From a checkpoint of a small image FSQ autoencoder.
Model: 3.13M parameters, 64-pixel images, encoder arch caformer, encoder norm layernorm, encoder activation quick_gelu, encoder moe soft, encoder num experts 4, encoder patch size [4, 4], encoder depths [4, 4], encoder widths [64, 128], decoder norm batchnorm, decoder activation silu, decoder widths [48, 48, 96, 192].
Training: adamw at rate 0.0015, 4600 steps, batches of 96.
Data: trained on photos with spoken descriptions (Open Images, Localized Narratives), 203450 training examples, 2.2 epochs.
Rows from block 4 of the decoder, named by matrix and row number. Rows with one number belong to one channel. Each number is 500 + 40 x the weight over its row's rms, rounded and kept within 0 to 999. All counts start at 0. Numbers have three digits each. After the name is the row's rms in percent of the matrix's.
# convs0: first 3x3 conv (decoder.decb.0.1.convs.0.weight, 96x96x3x3), inputs 6-11, a 3x3 kernel for each
# convs1: second 3x3 conv (decoder.decb.0.1.convs.1.weight, 96x96x3x3, transposed), outputs 6-11, a 3x3 kernel for each
convs0.0 107:498523491466520528517549501470555551418416474483456411503523556467456530463443514501485520547474513521465488527466510574540507486501509515498468485514482454449448
convs1.0 108:428487492451458467487460444495492487462528547477545563501505500492532506476496506461503521435497508499495486536533505535551515488479483522451484524421462498473501
convs0.1 095:481497530459489484538471531446464415478500462541504490503488505528522523499494465513492599538473511532480592518583530494522560575553490454488493495551536531537535
convs1.1 089:524538476449492451537526486419523479551549456442505492455481483415426469483466492496495515474498540492452547440516521470465442401450492508527508480508517512519499
convs0.2 097:498556487483542457521570487524557442441450465477416445524490512586556553546523565413481507487412517493490458540548471518530587468528503479494459472529483472510499
convs1.2 091:549519507520486482512498535551517566561536544456467496459445439440501407499538458533525502468568459603600505415377465488495433537507468478501537476503561488514526
convs0.3 101:510502485549478496533419464522494515487439529499481503537494526507488508456415476497446503469429572499457542499437447440435491501517470522488459458447341523483464
convs1.3 104:481575528528609513543532506535436487478490512538458511496506518519478481481486464505414573488433530486486492503482492468528561490569477512565456517525445472478480
convs0.4 097:495555509455487484448453482533483497523493502436422513507540498559561507498489488459581552445555590518493531598556578603550539567526519564503516504453470408453446
convs1.4 094:590518496496461426476509511495507503527505535490461481420390462535468518476507527437447522483494595442548606383415387536540529489494464555549563473477470485484489
convs0.5 095:556536488518510529527535537506557542426514532576576576539530544517477478527478499553385486510419473534478486460468490462481440438452465492493517509509516519538521
convs1.5 088:468471514446506492483495490395413446432497503479471480435482489486527539447499503552513521473488444508497495515502490482544557545540520486495544488525544490528514
convs0.6 097:441453499475406428537466491455473470463435461409522461547541531541511540566528593521526464335501528423481495497475473491570517480410422498451446508440499516483516
convs1.6 095:445481480488483555481513524556514543517588409489557504477545572483414533463472499481554501473459610489496522508537602505471389440480504473459463466487488515501479
convs0.7 090:473466489478527560529524546517576549506534510506527508526507500507530509561557566529564538535594521509543506522504522548524505557501489450445472451462444463454485
convs1.7 084:494461481497463506536506524526540520464512528462503509498483495498460474534473471496443471444358444487443489525532532508522539460502452489441480490483474496483498
convs0.8 104:508500488546534533514471458518503514506552538520526529550572522544528570530484519468521507468435478527482524541595577486516538563544566471495490464457487488501490
convs1.8 113:530539503516452481522521525473482454422448466443425515516527493505558487504454476521535476481569458510466504480460477504580539463464496513521542495496539494533494
convs0.9 105:498533473480509526511554520489515481479487510550538539448546466438514468455575488534521520527450457524553561497551490462542425476573499503510501509484504498493511
convs1.9 110:521530468494369469490524512501496501477485471532486530439395458500490484446438440469453462562537443392437468468410473500584497508460537529518516480535461522466478
convs0.10 101:492472469424492461536466445468473517463462482498488503475505523551582502515560503473520467508512478491497522522549488487461574475446572502445497502452544550530527
convs1.10 082:480527479504552536528564533508542501493532582473491527560569558499527488551544553499492485432513466560523481558624507509511452521487521488499500503514442511521463
convs0.11 095:519464500495543489549498464481507500450384483426371418506489433488523428483497415406413483436454466440400495525465531495439474471438448491452489475457456443423452
convs1.11 085:527448459538515522585490533600494612602527523589545568508505462500535478535526519525549485499560515519519556511553505475457468496495492452518486523533526505511475
convs0.12 102:478434468475502491482488528430401514332354477501556520496540546451445461480426428514489530530436471488530490529536519502515539479504523488487500507472528479468477
convs1.12 103:572553551518434549556508528472451497501551507509500553520568553510563575510528565461535452558567548462507442523492602545584529515397522546530545494415498519518522
convs0.13 107:505510465516554459518537519563530473531466434510466531491471458507525445481490503488405500504422458512456506410489470466503466438481472495512458508500462475498461
convs1.13 118:511562488520558442518556469467486496440453501459456483527549495493550567485531586509501523506505490535476553572522493533553553492522523527486489554483482534511484
convs0.14 104:449476440466485471459459462482498500461488481453491450536470526542458460516533490441520480525484522467531474419498499496590563442490515472525510488519488530514520
convs1.14 090:492499501531499504517515457517525469547492566521499511502510458480506447489484454424507555397534500432536525472571496466535465485541506492492442499557456489508481
convs0.15 101:506462468551463509544517504480473494510547498555548533578570553556562532535533519465505500488449499464516478516465484481470455452420514445430464437399454432455427
convs1.15 085:526530530478501528482513529459402384470433478508471430500512525480477517507529489537490543535457544545505515495541570485580580540567576501545567521509497467543515
convs0.16 102:482497482553536547528576498530555510522560509508560509487496491559533554475492500491509544525575509493568495452450470493506567510567507479483494530526534543497532
convs1.16 111:556484441525436449531537508529475479416449454480465477497484490546594555574558526494468483509517577531491540490496496528605570516547511504517524517454483578526566
convs0.17 100:492492491509451497444508534532460562553445509521494535488523497407457436463460450534503543496449496454499546486390412515534554395379442543497538573524549520487497
convs1.17 085:510563478507544442520527543518566482444492457514544511506481516560523603485498523502490501552511529519518487556490556514487526505486504489437465516448516529471544
convs0.18 105:500472519537587541499463507506535510516587558498466487529488490570546539493443523546537533496455467518510517468573488430457405533608529557562532493452541506502484
convs1.18 122:463509492449449429465528531524507499507537501505424508462482482463472419494500473536536558480501483438565475515443528494544519514434486477497496480472470451488462
convs0.19 101:491494529474493505542445540477500536549477529517503497454392515485472529459425520512492458565488479513470483512496470493486427494495510466451491441475479508520531
convs1.19 104:549464500511583541501536567575495505599516505580466440554589590555533560571567584519494526536479605481540512533563543510503530553527505487578496503507505497537486
convs0.20 105:452480519495548552512497488493488466433418437471435430481464517429441525465482533433390399454382483520484490461433457428406481421477498438460520484472520495506510
convs1.20 101:488486495514495501471473542603571512602514474604472422515462458490514486385449473516504486532538471507525474536503502488514518494503481439454505471516526475556581
convs0.21 102:469442515546389490549361485535484526494466513495520519598528525563530542501515495437496465461425507437464495479550506452551515567506508548468471455448438503448482
convs1.21 103:485526530499647573469532490570574571568554525556551540497522545514455530489499423488546514563511535516537526464520558437396518463501528475478469475520461456455461
convs0.22 103:501481533478457510473480508512456518500480495506523501480453484454455463463444459498465540495437515506447475478457528516464501501508504547502553496507508522532518
convs1.22 117:523560524557549549556526534520462498513480462575468464594629617647609679561591605481509556525468618472534575551578587569559603536554549526513532519512524505519528
convs0.23 097:520508509545541494559524520517511470515522527511511522486533502582643581540564572498396536439449494461356507499519537476531525516554535505475485505513470521523508
convs1.23 082:470432507482556506484429519518508502488453455521529479513546517502471539511484504502524480535527530523507579522567568490472511516490474507478457483573510476528495
convs0.24 104:455472420446432442421460439509455531535465522504473439455563523464563523478590531565523506491524491510501475612463497534467490468404491508509556500515563538513548
convs1.24 119:470572541529463583548502550467565572444619564429568521537507460528520451565501502552509480538545464581522503499453484479573450499554522537490493512473490523485484
convs0.25 091:511487509533510549533519519520491534510508499530504496497524434547527466508517478511520375509514441479506435500487434466425440492441402455411398438415380452407409
convs1.25 093:474475477502505518498515496495500466441397470410436481550503492525521521530497511535451448548441480542443467590589592567570540511538570541562528563559512547560531
convs0.26 081:474442481497458499529526533417417483477417477499459472502523544525512565549528567533521506520500513532494539469461449477506441491450480526485499512496501480504505
convs1.26 093:514518573475511550530489508447482484463576574479560564434481469450502461463469454438481580407439538406419521456437454493475494525517515490467457457470478462470494
convs0.27 102:557579563509584502462497545503535519496510544463495481481500528422458510479434532503509536433527463435478473328410357533501475393424391510494480479458449461493474
convs1.27 106:462469483498536459446474438487544534400527458455522485489444470502501527570547550498511466481525508512505518551455532515488512562588546487478478519461520495497504
convs0.28 092:542549509511526477533508490508452512543450556551501539479547525502521540466468502502513522536517497526507531507480514528458490425409421517510492499474480492519556
convs1.28 094:536615483606570553574541502475531454550577487547530490554555586523525602520535560457532556418493509425531475464408471470469518520474512502504480487477463467481478
convs0.29 102:525415466491478484450496509506473505467513526567538499496497437452447436469452464500435489519479545479461548490531513553482430496521528498512479540509578513516515
convs1.29 106:559460480512480463538461514511448510466535471519485477566529514546516567551559483471528505533469560448559470587473524521478553486495498485483496557417515551441494
convs0.30 101:439520553530483441484541482525544580566499496527594503468524500476489509481555489532427498468407467555504556500523479501557576536567526514455439525501456490462422
convs1.30 106:557441452533563451473456412517501498490408464509488454503510553569494506504498498441484518547502514448455498480536489446410511499544484510499481572549472567495527
convs0.31 104:498475514511505528514479472527499544504510508520513525461464408488474407465447400561478482583519505542508437495481510479476474531476502493439454480459498503481480
convs1.31 098:564538542571542539605546555569517488510437506515525482573537564623601588599617604505472492500537505507501500519578529567524609499555540512505498521506528539496508
convs0.32 091:526521484557590518500491487490491462502494437429439469502528518497522558519528526481387476538415458491433490496542505472518497480470547476448479449482465482475486
convs1.32 073:462480489496470467500486463538490517512557551535489543474476438466507467498471490502467503527433487487514517517426489499514500492503474412462411468509428428470445
convs0.33 097:499511468539565522450485462510551497539539512484469451497453501488465481429402446435380495452347534460444550412404463473485537459404510518541483492492492500464438
convs1.33 100:559570570606509578532496555551571529546482492588461512534521564563522548437509467520514515506587465456631444490467490480516442510493486497535489508558511456504466
convs0.34 092:513518520527526489487501496507490480484495516511473499518489538497519526516472479463505579447485519449437514491514509509488469559543519489521497508480514504526492
convs1.34 069:536502457563511493561514510477478481487534488496454477474514478484501497485478465441474415449485403421494442518536515524544520499538495556521534523516459511540512
convs0.35 103:509461502473433527511479513493499461512482471517509500541501504510525486528483498459512421489534500452505459434597490518571538471500473459515493528522467448505485
convs1.35 104:482507531565496495482540466519534463570497590536494494460455518476457547472439478491470590509464514461445521538526503436488517551406513475476481449509472495489500
convs0.36 107:541455451460517505545572533571466510432568456546560484497446512483467514458493513489549465474528506506475473520578535545642503555490513513496496479461499500562522
convs1.36 126:419500475482512476498501528477395464496576515510472513637592554523545478530493518552505509470543447516536443526344472484558491518438502534573503533482531480494504
convs0.37 104:527538474495542492558559520563506498489459476552484521516550562511563552467526550437401512445323518463438566475535508503530505570568608476500488458466456458480487
convs1.37 105:480501519485542529500488546426456426506550528446493470509498502485480484512515483576542597527519520547580572478456453488491501514496514530540538499489500513493525
convs0.38 102:427511471459531420425490438502493481538494527510499526444554559403528471479568534492357498533283521493434493423413577507433532535536514540524506531480501470463498
convs1.38 108:502505502487552493483401545533485499515490411555548492473443522464499505500504563522501450558547481506518445500494505482471547544552498461477536524459578450490504
convs0.39 100:482517521445472436516510467457456440474548461490580511546535496511464488531500499487462492455413443449468504488525528470553474487505473490490486481496489539517513
convs1.39 088:468470417527522497495501495496546460453506426488586463557515590594489555530507552500494548614511530504447507458461519574544580560587512496505514454482482480476495
convs0.40 098:498512514511485533508517492458492418479461445521517441518564553592547539521568526508538497554507465556595492504575559444508431470571478511503512530506546510455466
convs1.40 094:500459499520435489438441506509485498544550546529508487454471559496523500479520471454528610486518487431527533430399477475567533496459439530505450470484481523463486
convs0.41 103:517534535487521478521473490463530498484435462525542463506518520487452490461473492491563516502562493578483463421492431480475462464466418494471530470475489505517457
convs1.41 105:491442463464470482486352435513525561436419477470513502448472507550539501465467499455475467464621461558437511490517460488479533532564524477472451501479432508470461
convs0.42 102:514518491473416515537433459420422455485473484511526507521521504459473491471457510539503404568563496580492495493532542577594564580499526535540519522540486447459434
convs1.42 103:480567537495518559500544526498540516568498531484503509501483543505523517545493509545439538415518458503460524454557450496580492553468515508453512464502490502466484
convs0.43 100:465505527515518542523542486534467555460440440458488462528481395606573530520465456487594559521552606472592579527573466467542463477502432520519468510465526565518503
convs1.43 092:492475392489493498449500476534461488532498512559491485513557566492454477496483553492530509523498516396553486541498580496519497474452522491480511474489487474462462
convs0.44 103:484528518530543522527445496478492538471452485424480463548529564607543558534526526547462473506526486565582535414241391310327546451510446521499494458443441518475498
convs1.44 121:502490488469513467520533547559494523484520478531518457474435474511479503520482477503459568487461559484516483535532500528555538567592488471529468520499515535564520
convs0.45 097:551576521489449469470507463543470462491470465451478474523500491581562476512485450528525527550510514534497469566592568635593576563531535512534479521518468511479449
convs1.45 087:528504500505469470502497526504530496544533551530519451483487434433409411474472467477472415457438409434481450420422403378447434416471478509557526509512506498484487
convs0.46 097:470505508411483506465500490504549456510496476539506511544530511531491522515483527517489495496468544468507529515572469474422487504496472539573491497528535512498500
convs1.46 096:515565551538430500537510532451456467505527548527467487498491527508507480459421513500495563485546512485521545484458440476605464497450473506497543465465534479476499
convs0.47 094:541502506504513531508461497431425532463450506475455465501497492535529554567516513503524531487515524518484502530507509544537544498479475500483520486484465488480510
convs1.47 092:478511514487529530475476504470461467442513521429531537524523516514460502539570561489472528393434556445466570458438428452446450470521513567525527528477522472454483
convs0.48 104:535549519536519447548521489487492495495457480486490498565516525556525525504531505411386440444461459446460504477439502595637604440466461538464487505490511502516495
convs1.48 101:506463449526513436481368416580563573468449451533504479484446467492451463499488455500467458569518544515490505561572556442424453515597497489515489547545533460553495
convs0.49 090:495478525507497541494498506507488521495503535473478509511530476507541492451484484470397584413427538454463542453461443421450456450460477501480466454492494452471523
convs1.49 064:571520528542469477527464484546443472538448481576526535502516509494501502501510495451536435484598522511585503480547587557550606561653576536516549545521497527473463
convs0.50 102:530504469483491536525524500516523470443495439405440485485521507538530546538500624497504476542518560544573564554530519474489442499530441457460449496512497472488471
convs1.50 112:462448483506493472442549494501497490538554549549459519498511540515559541483532466504549561528398536509587540505479535526524498524560546502519456515534502521571529
convs0.51 101:430492479396422459514442464479470477467492453488455497509434533515457503518494527443516433471553526428511518529558481451480461446418464505454523506477470515492499
convs1.51 101:518535537561516499527541534546477439552473552522495480551518595520502526515507515519480583458504558436544524526486511483529534607457491501524515477511469458449494
convs0.52 098:528475520512512511475480543507499452421487465485474534457470462477488503459530494507398475481508450496430508446533475502527525484543540481465461463464497418506494
convs1.52 103:508438509461470570407503535452633533494602507471547469584533473581497489564477453568459505594474514553504533553591461509483463559495474455446513469507484470454498
convs0.53 102:467547523528575561485525497452485453439458484454497475519504550504468490509490523432419455451397468452394465455444464477510450405489477496515467424405387383429420
convs1.53 094:530558544525554491549573514499485469494480533450451468522523527561532525557548538460522503530565534497539501566542569572541563593470480475566491512561522509540461
convs0.54 103:443457504393501498424469433526455500480474479503519506527585472536524502536543478458513498470535459502514490503461472463445517477395498498496520498499539518492526
convs1.54 110:457584510524573530511579477526520536503558554500555537562544535542495494540493505504558463496547461534542476529567537496528483495535525512471471539500466509502441
convs0.55 100:547480521461491444489450464483491505551571514529544504477450469509587575455538560495473467519455466531454543536554584486605506517451495510464497509482509455497455
convs1.55 120:526462528469551498550420540506515496423488518512536482518523538542530529540519487460470485508539523510474444526568495514436523487510467512523528498439496506535498
convs0.56 098:493450520461523542469538509433437459489478484515512550519494482538553527551522465542511469565503484572508517531528494521516543415471477480482524495552535533507526
convs1.56 095:548503502454581538495545528405417434402483550460552492528596534555514497576543529502482437549478420482438493556583538509451485498514480498534520486499461466452476
convs0.57 101:476516459541486485517554500484490496503436446501513505485630577498571553536557506527533565505489476531482525524486558524572568487512485452470439495494496451374455
convs1.57 101:506547524506519518413493433534516503518453464503581537537540491448400440503446535559545406566537471517436477456479482448454468551526566516490522519561536487437522
convs0.58 100:511543554478477516506541567531546488493467474463431434529559511581552521494474468557495502556532488553528485543500539472505504444465407530529511593554554508494537
convs1.58 088:487500495474473469456475482507486525564533505476495518446409414467462479446403450545525434472479458494474491476435459504514510477509485491503496511484534502492470
convs0.59 102:515491546560463523506423490515459535490423494522534509547553509505517494507552501476607501338539555432470493469462488469532476537528462522418485486414482504491560
convs1.59 109:502493498474554546467518510477457499477493511525533526458476480572474461499439455568460532555448534527490564496537460526566475493591513467517513461571485488556484
convs0.60 095:428466566490539563497524555420452525449481540486511533471492495495497490488486479528471497486441535477494493506537474483515499534615513429476475459492482506502512
convs1.60 091:452407515445399530521448491547497498550470492519484524461495512521559480511520481469490482441535494515455479475517551521496542457514527501511530515523524522497519
convs0.61 101:522502515581428451528461499523492400519494414518472467428479421471510529508509503476484438508496491485508511499485504507512540526544557468501455502483459468517471
convs1.61 095:439561520475546499470562509590509461526471413574478478446479589496522638535553603507419507571413592462451477452462530446578552462543564456513470467524491482513500
convs0.62 105:534553524436440480489480510438457439490489465534476464503514510524553502507565521569456439530453509525577442498625492524509510424448455465486459496523455429430446
convs1.62 109:517523542568480540456449515497498467498570518536498551543535537499464495527510512547475555527497508511514435488480492473587504516456525539499514476455447494468452
convs0.63 099:486448459528510551510518542529531488523523458539463478467478432502488503493494509507502504433416483508456550367396451413427388483457546489488502446429452481534542
convs1.63 101:509458487481449424535519553519440466580445501523467504495508518509561575488460520465529505486549454420518489478494451519585575484486506552537540473548501503507497
convs0.64 103:512475550483556490485594521521434485557521537494484535457469404458487426470495420446419480525434498512410478511480461441520516490511488525449477549478498463492487
convs1.64 107:537565488542524492564525511487426536516550485492521501504554470494514485533501545491539413526524476556470529527447584544494563445552476521472469504440512464493453
convs0.65 103:465467486530461497527527528481465522485497538553601516512593509429500494462486465480512547471451475528493521498538497517540572555579502470502510453523488515486529
convs1.65 111:489496471530499549457499481519547546466429501492487534478478474468538524489525541472494489484582571466457480473530514569579487524520545493504496498487450439448473
convs0.66 103:492478510506404499495500509478484505474455417551530532564600526524579524510575504473579502517446493510573522434562420508557416422537424462475469488522476510538553
convs1.66 099:449526504486459464468469492483449465482455467564605551489458528478471470502472511528499586484554492441415494492385453472481496594537583495543508489507488463447463
convs0.67 099:549565497514497476450464496517483454551416461439369445520551523580624567521520525503461511528495511503532517521452464483295397465434483509472504495486524476503487
convs1.67 112:479544562579530541543465514570601540551575511571496533537446497492450465487516522484449490492484448504533421456416458484506516450445457514499492527505482521519535
convs0.68 110:539518509504438554530521527538427475497393487520567472480523515454538514476502520459538461405532516455515500500502531501517517487436478464490484486527477432474482
convs1.68 124:513482510494433564497461520551480498526501506553504477517493507509442587473415521460502505492474587485496491461513486501550518480438513540453539506443541503437561
convs0.69 100:553555512542527495526513447581537505545490559467495505456495533542570572514584592535449615526461575525484579466420419526504561527551543520550491496505539527519513
convs1.69 099:560478488509484524566477517447471542471436506459473492526493425494506458585548531514539419490539431553546507539474477540507513553606560507478492466456476514490509
convs0.70 090:499438371505410418467435414418403430478429468495468459467422454513462488507514484488520550453588552500529534476466487434490495476471495503501470488481510503469461
convs1.70 088:562595592560572538578580568469481513482506506480583558544568518558581563554560532448522531437541555464497546471425445501519496552531494520502510491458514481507509
convs0.71 104:459494469490508358509445416449529450479515477530536508485538503440463429483525495529538504534471495544479475477475507533628579506498498525541533568579571546504519
convs1.71 093:494433499536486544528469515501542539461432507507498576500549477530616474518525507445509484423570433485509527516622476509540440551502505461473470478535499460513443
convs0.72 099:534483483538553511534548537533561519507463456516485521434455437458483417458441441506443480491396484513437443490473453429443408465519489583526544519549528540535530
convs1.72 087:520508503462432479508509498561506553521491554545532547482530482542577559507516531429455404492517438517524444544531576540618562520553528508501481505494454544511482
convs0.73 104:496485556456505458468532482480453460466553503478506499525523530602652584493578495523460537462442481508464514438524459484564547390425448492512514492478522544587540
convs1.73 110:499445479476550539548466485513562540469507484472477477561532534415410434556532531541447421467549466584508502557573532487423463483507511516534532510474547515533493
convs0.74 105:518525523535542552478473544497491473511512448458459433432427462504580539485449458523470550519517500475497515516531531478553496495555527479486518479491470506494466
convs1.74 119:536451479469599521501511461490512532499533460516465513524536520577513540544557521510539407558461581489593475449499544543444515431603504504532493512505513453517466
convs0.75 099:415410475498434500450361483486477537497502469514559511597464485645518512580492488434499520534505566539527547572573475458494481486563513521485520421478547532527531
convs1.75 093:492493512485504558478522438518478487519467577570462513457561522497459490418534494451540549523500521440564510448538500482504556512519522425466458456480420426451455
convs0.76 100:475486504510509505489455451413426413412397418382273373568603573582629577521521502498516504558544523543518501509515507543539538440380415492509497471485482465460458
convs1.76 101:520523539488456488442397435557514579495484517540485569514490462489512472480558483515536503497541521436521479533527466466494513462516504567552516521521471508479458
convs0.77 102:511527483399502475456513481455502454426452441522564537551612515526581532500569527564524495502486405533509479517576537512491516525561515505508458547548499508514486
convs1.77 089:500590544517430492452506483430501517494481471496549554536482516530520517511496531550542490580500492531440468435423439500531487511496526528506489467554491488479534
convs0.78 100:478447426440461432468499461535489514454382431418444468543571564505569536542561559544469498520439469556442459585626535524554549525532548462484502510489570566521546
convs1.78 102:530479520548601530554532537476469499448536525495574552485538509496509525564463531527561500573468489629443564484466464448405443498480480479497524520526537498551552
convs0.79 099:481483494534575532537506586526550554496479554482490499483513423533590525446474475496529527513494485489421442581531486545509470431575508529503481509446489535539506
convs1.79 097:466513483516540504516462507516455483453553549518424484536541534488461433512565511537562503506482501477543400551483514497492520518506495478496493539423500452481446
convs0.80 100:436476457468551518529514470541474533510459547455447565409585483407584547376540492480497457505485424504501445434449495446383483400325422506515509492482502481515515
convs1.80 102:559549503527532487548465498490516492531500498496551523558494541536538501499493478535554502510556446489553467525560610517518594462511549522497521521505522591545552
convs0.81 106:502489482523439502491522525481517504491458434515553492503573575497465531465495497533509469580467534580511500431525442538600564481434518470481528489482471472404461
convs1.81 111:481537499489519504468426489499523458455427499493556469454466538511452477442493500511494552550474369437477566505471518463471528571535480497458511481530448515466485
convs0.82 100:472406522470454510492423532524521525522537516497530488555466486499418460556509488531479495545465471507466503547488508495540532548524529519509542505493514505516527
convs1.82 103:579565583565582540612526588541518506496505464512525488574591571613567614588574580529533498571518494562519502523541504521540549475580492472521495544507531508469483
convs0.83 097:549546518584532527467528572468512521403267411360243398476528455512562547495486502420490514533445541490506521489491456467387477455479514425425461498497488439460492
convs1.83 099:445461549461416491425486465523546545548529516569470527507474543557508538514511489441535525524494453446547452497441490517523504500439516444451438474481469521584522
convs0.84 096:461469521518498552531493489473449447492475480457455470529494521530484510562516549515462510460473513515509453508541513467531546576542556518495475431445491469486549
convs1.84 086:432463479447422438452557516468439447569491511580553530461458496466506480477450465486472512537482505501443481476499521545528535440389426485460512471473482461482443
convs0.85 101:460525408501509493504472441502492484515474511493538464509492494508504488514536483444510466443473525451531514518536547478517448523461517515520521467498532489495510
convs1.85 099:483499465535468503548477528486503505527550526478512531476492498484480470499477485492498549386596492470508526491499462448549540477392500563500524484504446498483489
convs0.86 090:472553517476554580488516519499426578517462539437440525513512486521496460549535505495466483520454511518471492543438504509517513463485476466470475439373449442436456
convs1.86 085:451568535522582558483580508535479537537509599557535574555577521546549469509548469506558489472540400490558456532572547440485470491464503515584505491541444487539466
convs0.87 105:484531507509549540517529541480522481464464472492466476484474469446484531499517543401405492366329480493443434510574548499488552536576518497489473462466457466460482
convs1.87 106:477481500490457514520476519537508469515549454534564495470443520522428466526423459526531498563542548554569541475432464519421443565533455475506516455489518474492527
convs0.88 097:468483462507561533472473472557555552467513555549537570475464511516521540457482466480506494481523497457490516507516526451394469518501506494481485477475478489520477
convs1.88 099:551517563424454487575548519453400463441453472470420425487495540547558521479554562498459515492477498484449482463514540571555557431480525512539533450485536509493496
convs0.89 105:449442503436430480448435497549578516531489531452483478508547517567577542488503501473448487522482523496464499529531517433393496572564558520538494470475485479471479
convs1.89 109:483563537493557573443512508534499502516487486535495489457474485439445478454460549492470515502523511461483525484481500451522530504511521500576537487563505451454491
convs0.90 108:577481502565429481577487516540489538554442508572488566565557503545512468532544462401527506418442517343451472457500450461462454482429453513498509514484493492482465
convs1.90 106:443461549436509613461497500468515471483442442476466435497551591507491556523515537504507519528526538541502557603566594531479568540574606488457484511473482469493486
convs0.91 093:534460522520470502512433445497472520560486509544518564514479496519498500496482480442491506494497500426469515526560475517524505427480547528527590543552576567597578
convs1.91 082:536467522480555545473501473562513496504489526522470507522580572505481504554540533507523558609493611582486559540576528508441519538539529467477510450471497426451499
convs0.92 098:478481448536528498449467512562497470509475444494545498522486525515553532460549509465446481455447441544505442506576569525504541539613572503494435534526463459558503
convs1.92 102:553492576565506417527470538523507514473458525569485516486498422495504570403499471488538531550508523440529469505443424498527552480503464483493454514442456536517507
convs0.93 097:570531503538512499525575539474537528473480491432422485486473456529504464553482440522517478571532491547527484465563493568536494547505478513504488505502457470503456
convs1.93 097:445471530467507464468453448548502540519487599498502525539495497510525518530518507499425433485426449475454475458419427405463552476481493516543453550521458507490466
convs0.94 101:467530416513498439464577476466433404497491483536521493509600575471511421550534513477495558506512450505499498503523559505511535548496483521506485500422495484475510
convs1.94 094:569518506517436516486557492486469541502521542577485558507546475498515448403404466497509440542512425425515480494485468512563453438403517504525520462512503460528474
convs0.95 098:524473488495513450495475440495505482470498493532557564503489483519494461518520448406512494372405434468457475434536539454461507475477546482548453487544497505555523
convs1.95 082:508462512464451492507488438447458481569465526511463476502521538488509549496486537518522494430515523482454592441615508442500444466463523522518484525488514500471520