Rows from block 5 of the decoder of a small image FSQ autoencoder, named by matrix and row number. Rows with one number belong to one channel. Each number is 128 + 32 x the weight over its row's rms, rounded and kept within 0 to 255. All counts start at 0. Numbers have three digits each. After the name is the row's rms in percent of the matrix's.
After each channel's rows are labels from the 100 images, of 14976, where the channel reaches its highest value: "colour at peak" is the nearest of a few named colours to the mean colour under the peak. Only what is clearly more common there than usual is listed. The data: photos with spoken descriptions (Open Images, Localized Narratives). In brackets: how many of the 100.
# convs0: first 3x3 conv (decoder.decb.1.0.convs.0.weight, 48x48x3x3, each kernel summed), inputs 0-47
# convs1: second 3x3 conv (decoder.decb.1.0.convs.1.weight, 48x48x3x3, transposed, each kernel summed), outputs 0-47

convs0.2 074:143086122076071079117132109089119101126116176064159102141093094105193138101078097108176111165099101163117143180127161142106131183139146135147144
convs1.2 084:139112137139144154134103122163159108071115043157141153140140149112040124124146124170109140212134124156141143133142077057131141091088148133114098
colour at peak: black (71)

convs0.39 101:085165180184126117125104172147097132138086107158134152096211143148075090147139093132131130100169121114102146152149069134099091099129111177068118
convs1.39 087:166148115106157147133064117119129151159101137148195114157117114096176138118122184200115097086096109049118105101098150132133109130148136075189125
colour at peak: black (100)

convs0.5 112:062119080096091089077125086098133107110117074099043102083054126115147143089121094105133114105083111104088100118103154123101133128136129099136124
convs1.5 104:149110159155217192099122152107100165103160199171146116161161078115134127128139132160142120142145122153164118151131082068112128098098154148072144
colour at peak: grey (79)

convs0.35 114:163170188175143106175126181121099139110147104120145131095192124178117140188123172120083131154148164142137143131161108143194120129127152174090185
convs1.35 098:132164129101122212132130132124160148140081164138170123176124110082192115100146140102164140104155131057115140099107169092148077123074113110180108
colour at peak: cyan (28); white (27)

convs0.12 065:158132132078189097150183144084131103096124126062136125101185143117179141112137150127126100169183095173088128159123177074164139087153112114120153
convs1.12 085:114124130123031087132149126113153111109109138157167151130125120128061122122096124149143126033145160137148132137118112101138099209080148140188135
colour at peak: white (52); pink (26)

convs0.36 108:154162148159139134190135133148141127119141129125121128119175150182119136184148175158120156160167179170120125115146162183192095132121144170189199
convs1.36 107:123161115112108172139092131063151162108116184156179117144122082089179126117113138158163180139126121126178113146102117038146078102080128136119101
colour at peak: black (39)

convs0.34 117:132204192172134168151156201103087157146140164161131123134163094156143107157091144127129139138130127172191191148129109135190128132126144164106125
convs1.34 122:120142134114074112125124130153179127146090093065158151154138173129153109092158115085150150100153155071054160106124166185125101121125097121202109
colour at peak: black (88)

convs0.19 077:109095097079158152080148079116130114162111136100116101087062152063146125102134096140145078118063117119181153089117127099099179085133137106157094
convs1.19 099:111116126132061070131194125129131093116145100107114151093130183131118126131123119035125157076130150165046136151132139193131140172124147141124128
colour at peak: white (51); pink (30)

convs0.32 106:144102085107129116153070101126096152128117074090091109074102174147108163134155134111102124057099143077090121053154087128146117071132134095129158
convs1.32 111:133163123146197147136153138108147151139087176157103099139138090153203094170157136142123191211143130101103113180123116140131072167118135143099146
colour at peak: white (30); red (28)

convs0.30 115:100046098114124142080174099106175078161174119132093106131087129138129141102135094100145195164123159113093124128151156124074169190157145119110145
convs1.30 115:139099107129084071133138114143086107087171114121096134082117145167063155144138135113103128155115126155122117121166089160115168150113131145001140
colour at peak: white (74)

convs0.10 077:100153102122122100138158127147114113162124132151118117151120118105139108112040070071186085142096072108207158100077125129139105099179139159140118
convs1.10 076:123119127125236143126055133188142123130116179094151180106142160134108119114164150082161182151130143089121117122162170144147130094129154140089096
colour at peak: black (68)

convs0.23 101:149154169176177138148117160157120121128101110130131167122221188151096122133148117154155171111195147108114151147143110157107057138107089180127145
convs1.23 098:164143107094169168139105117097144146122123161164177093162103078099193149123082193184084098131074094093145080119111132123138104152154146099151108
colour at peak: black (85)

convs0.11 129:108137116088104085136104100109117127137144085077105177063137109100149126152138112099174170125137153115094052145159094083162130126151221107145137
convs1.11 105:117125144109173183129169123101091107086110167178092139208163091095128120125153096143091081108140115109132135085150161072147105123062101102089114
colour at peak: cyan (71)

convs0.20 087:109117134095140136088184147180113140104155084186120111159085116103079128113058092116163124105092130083191130114111164124103095076176093125159121
convs1.20 087:124121127118192152128062123123091106133108188047154157101125137131151131135171130054127156141147123079120129167148067155133102103124123136053126
colour at peak: pink (27)

convs0.24 080:125117106097125058083187113169127156145167146144141096130100126109101156109106051158105163094128127172119119075133153100091106123136068091103067
convs1.24 109:138120131138053095118061130112089096185078065073120144087115183135141141125167121075097143121127141098096159147143112178131131093150120104173137
colour at peak: white (64)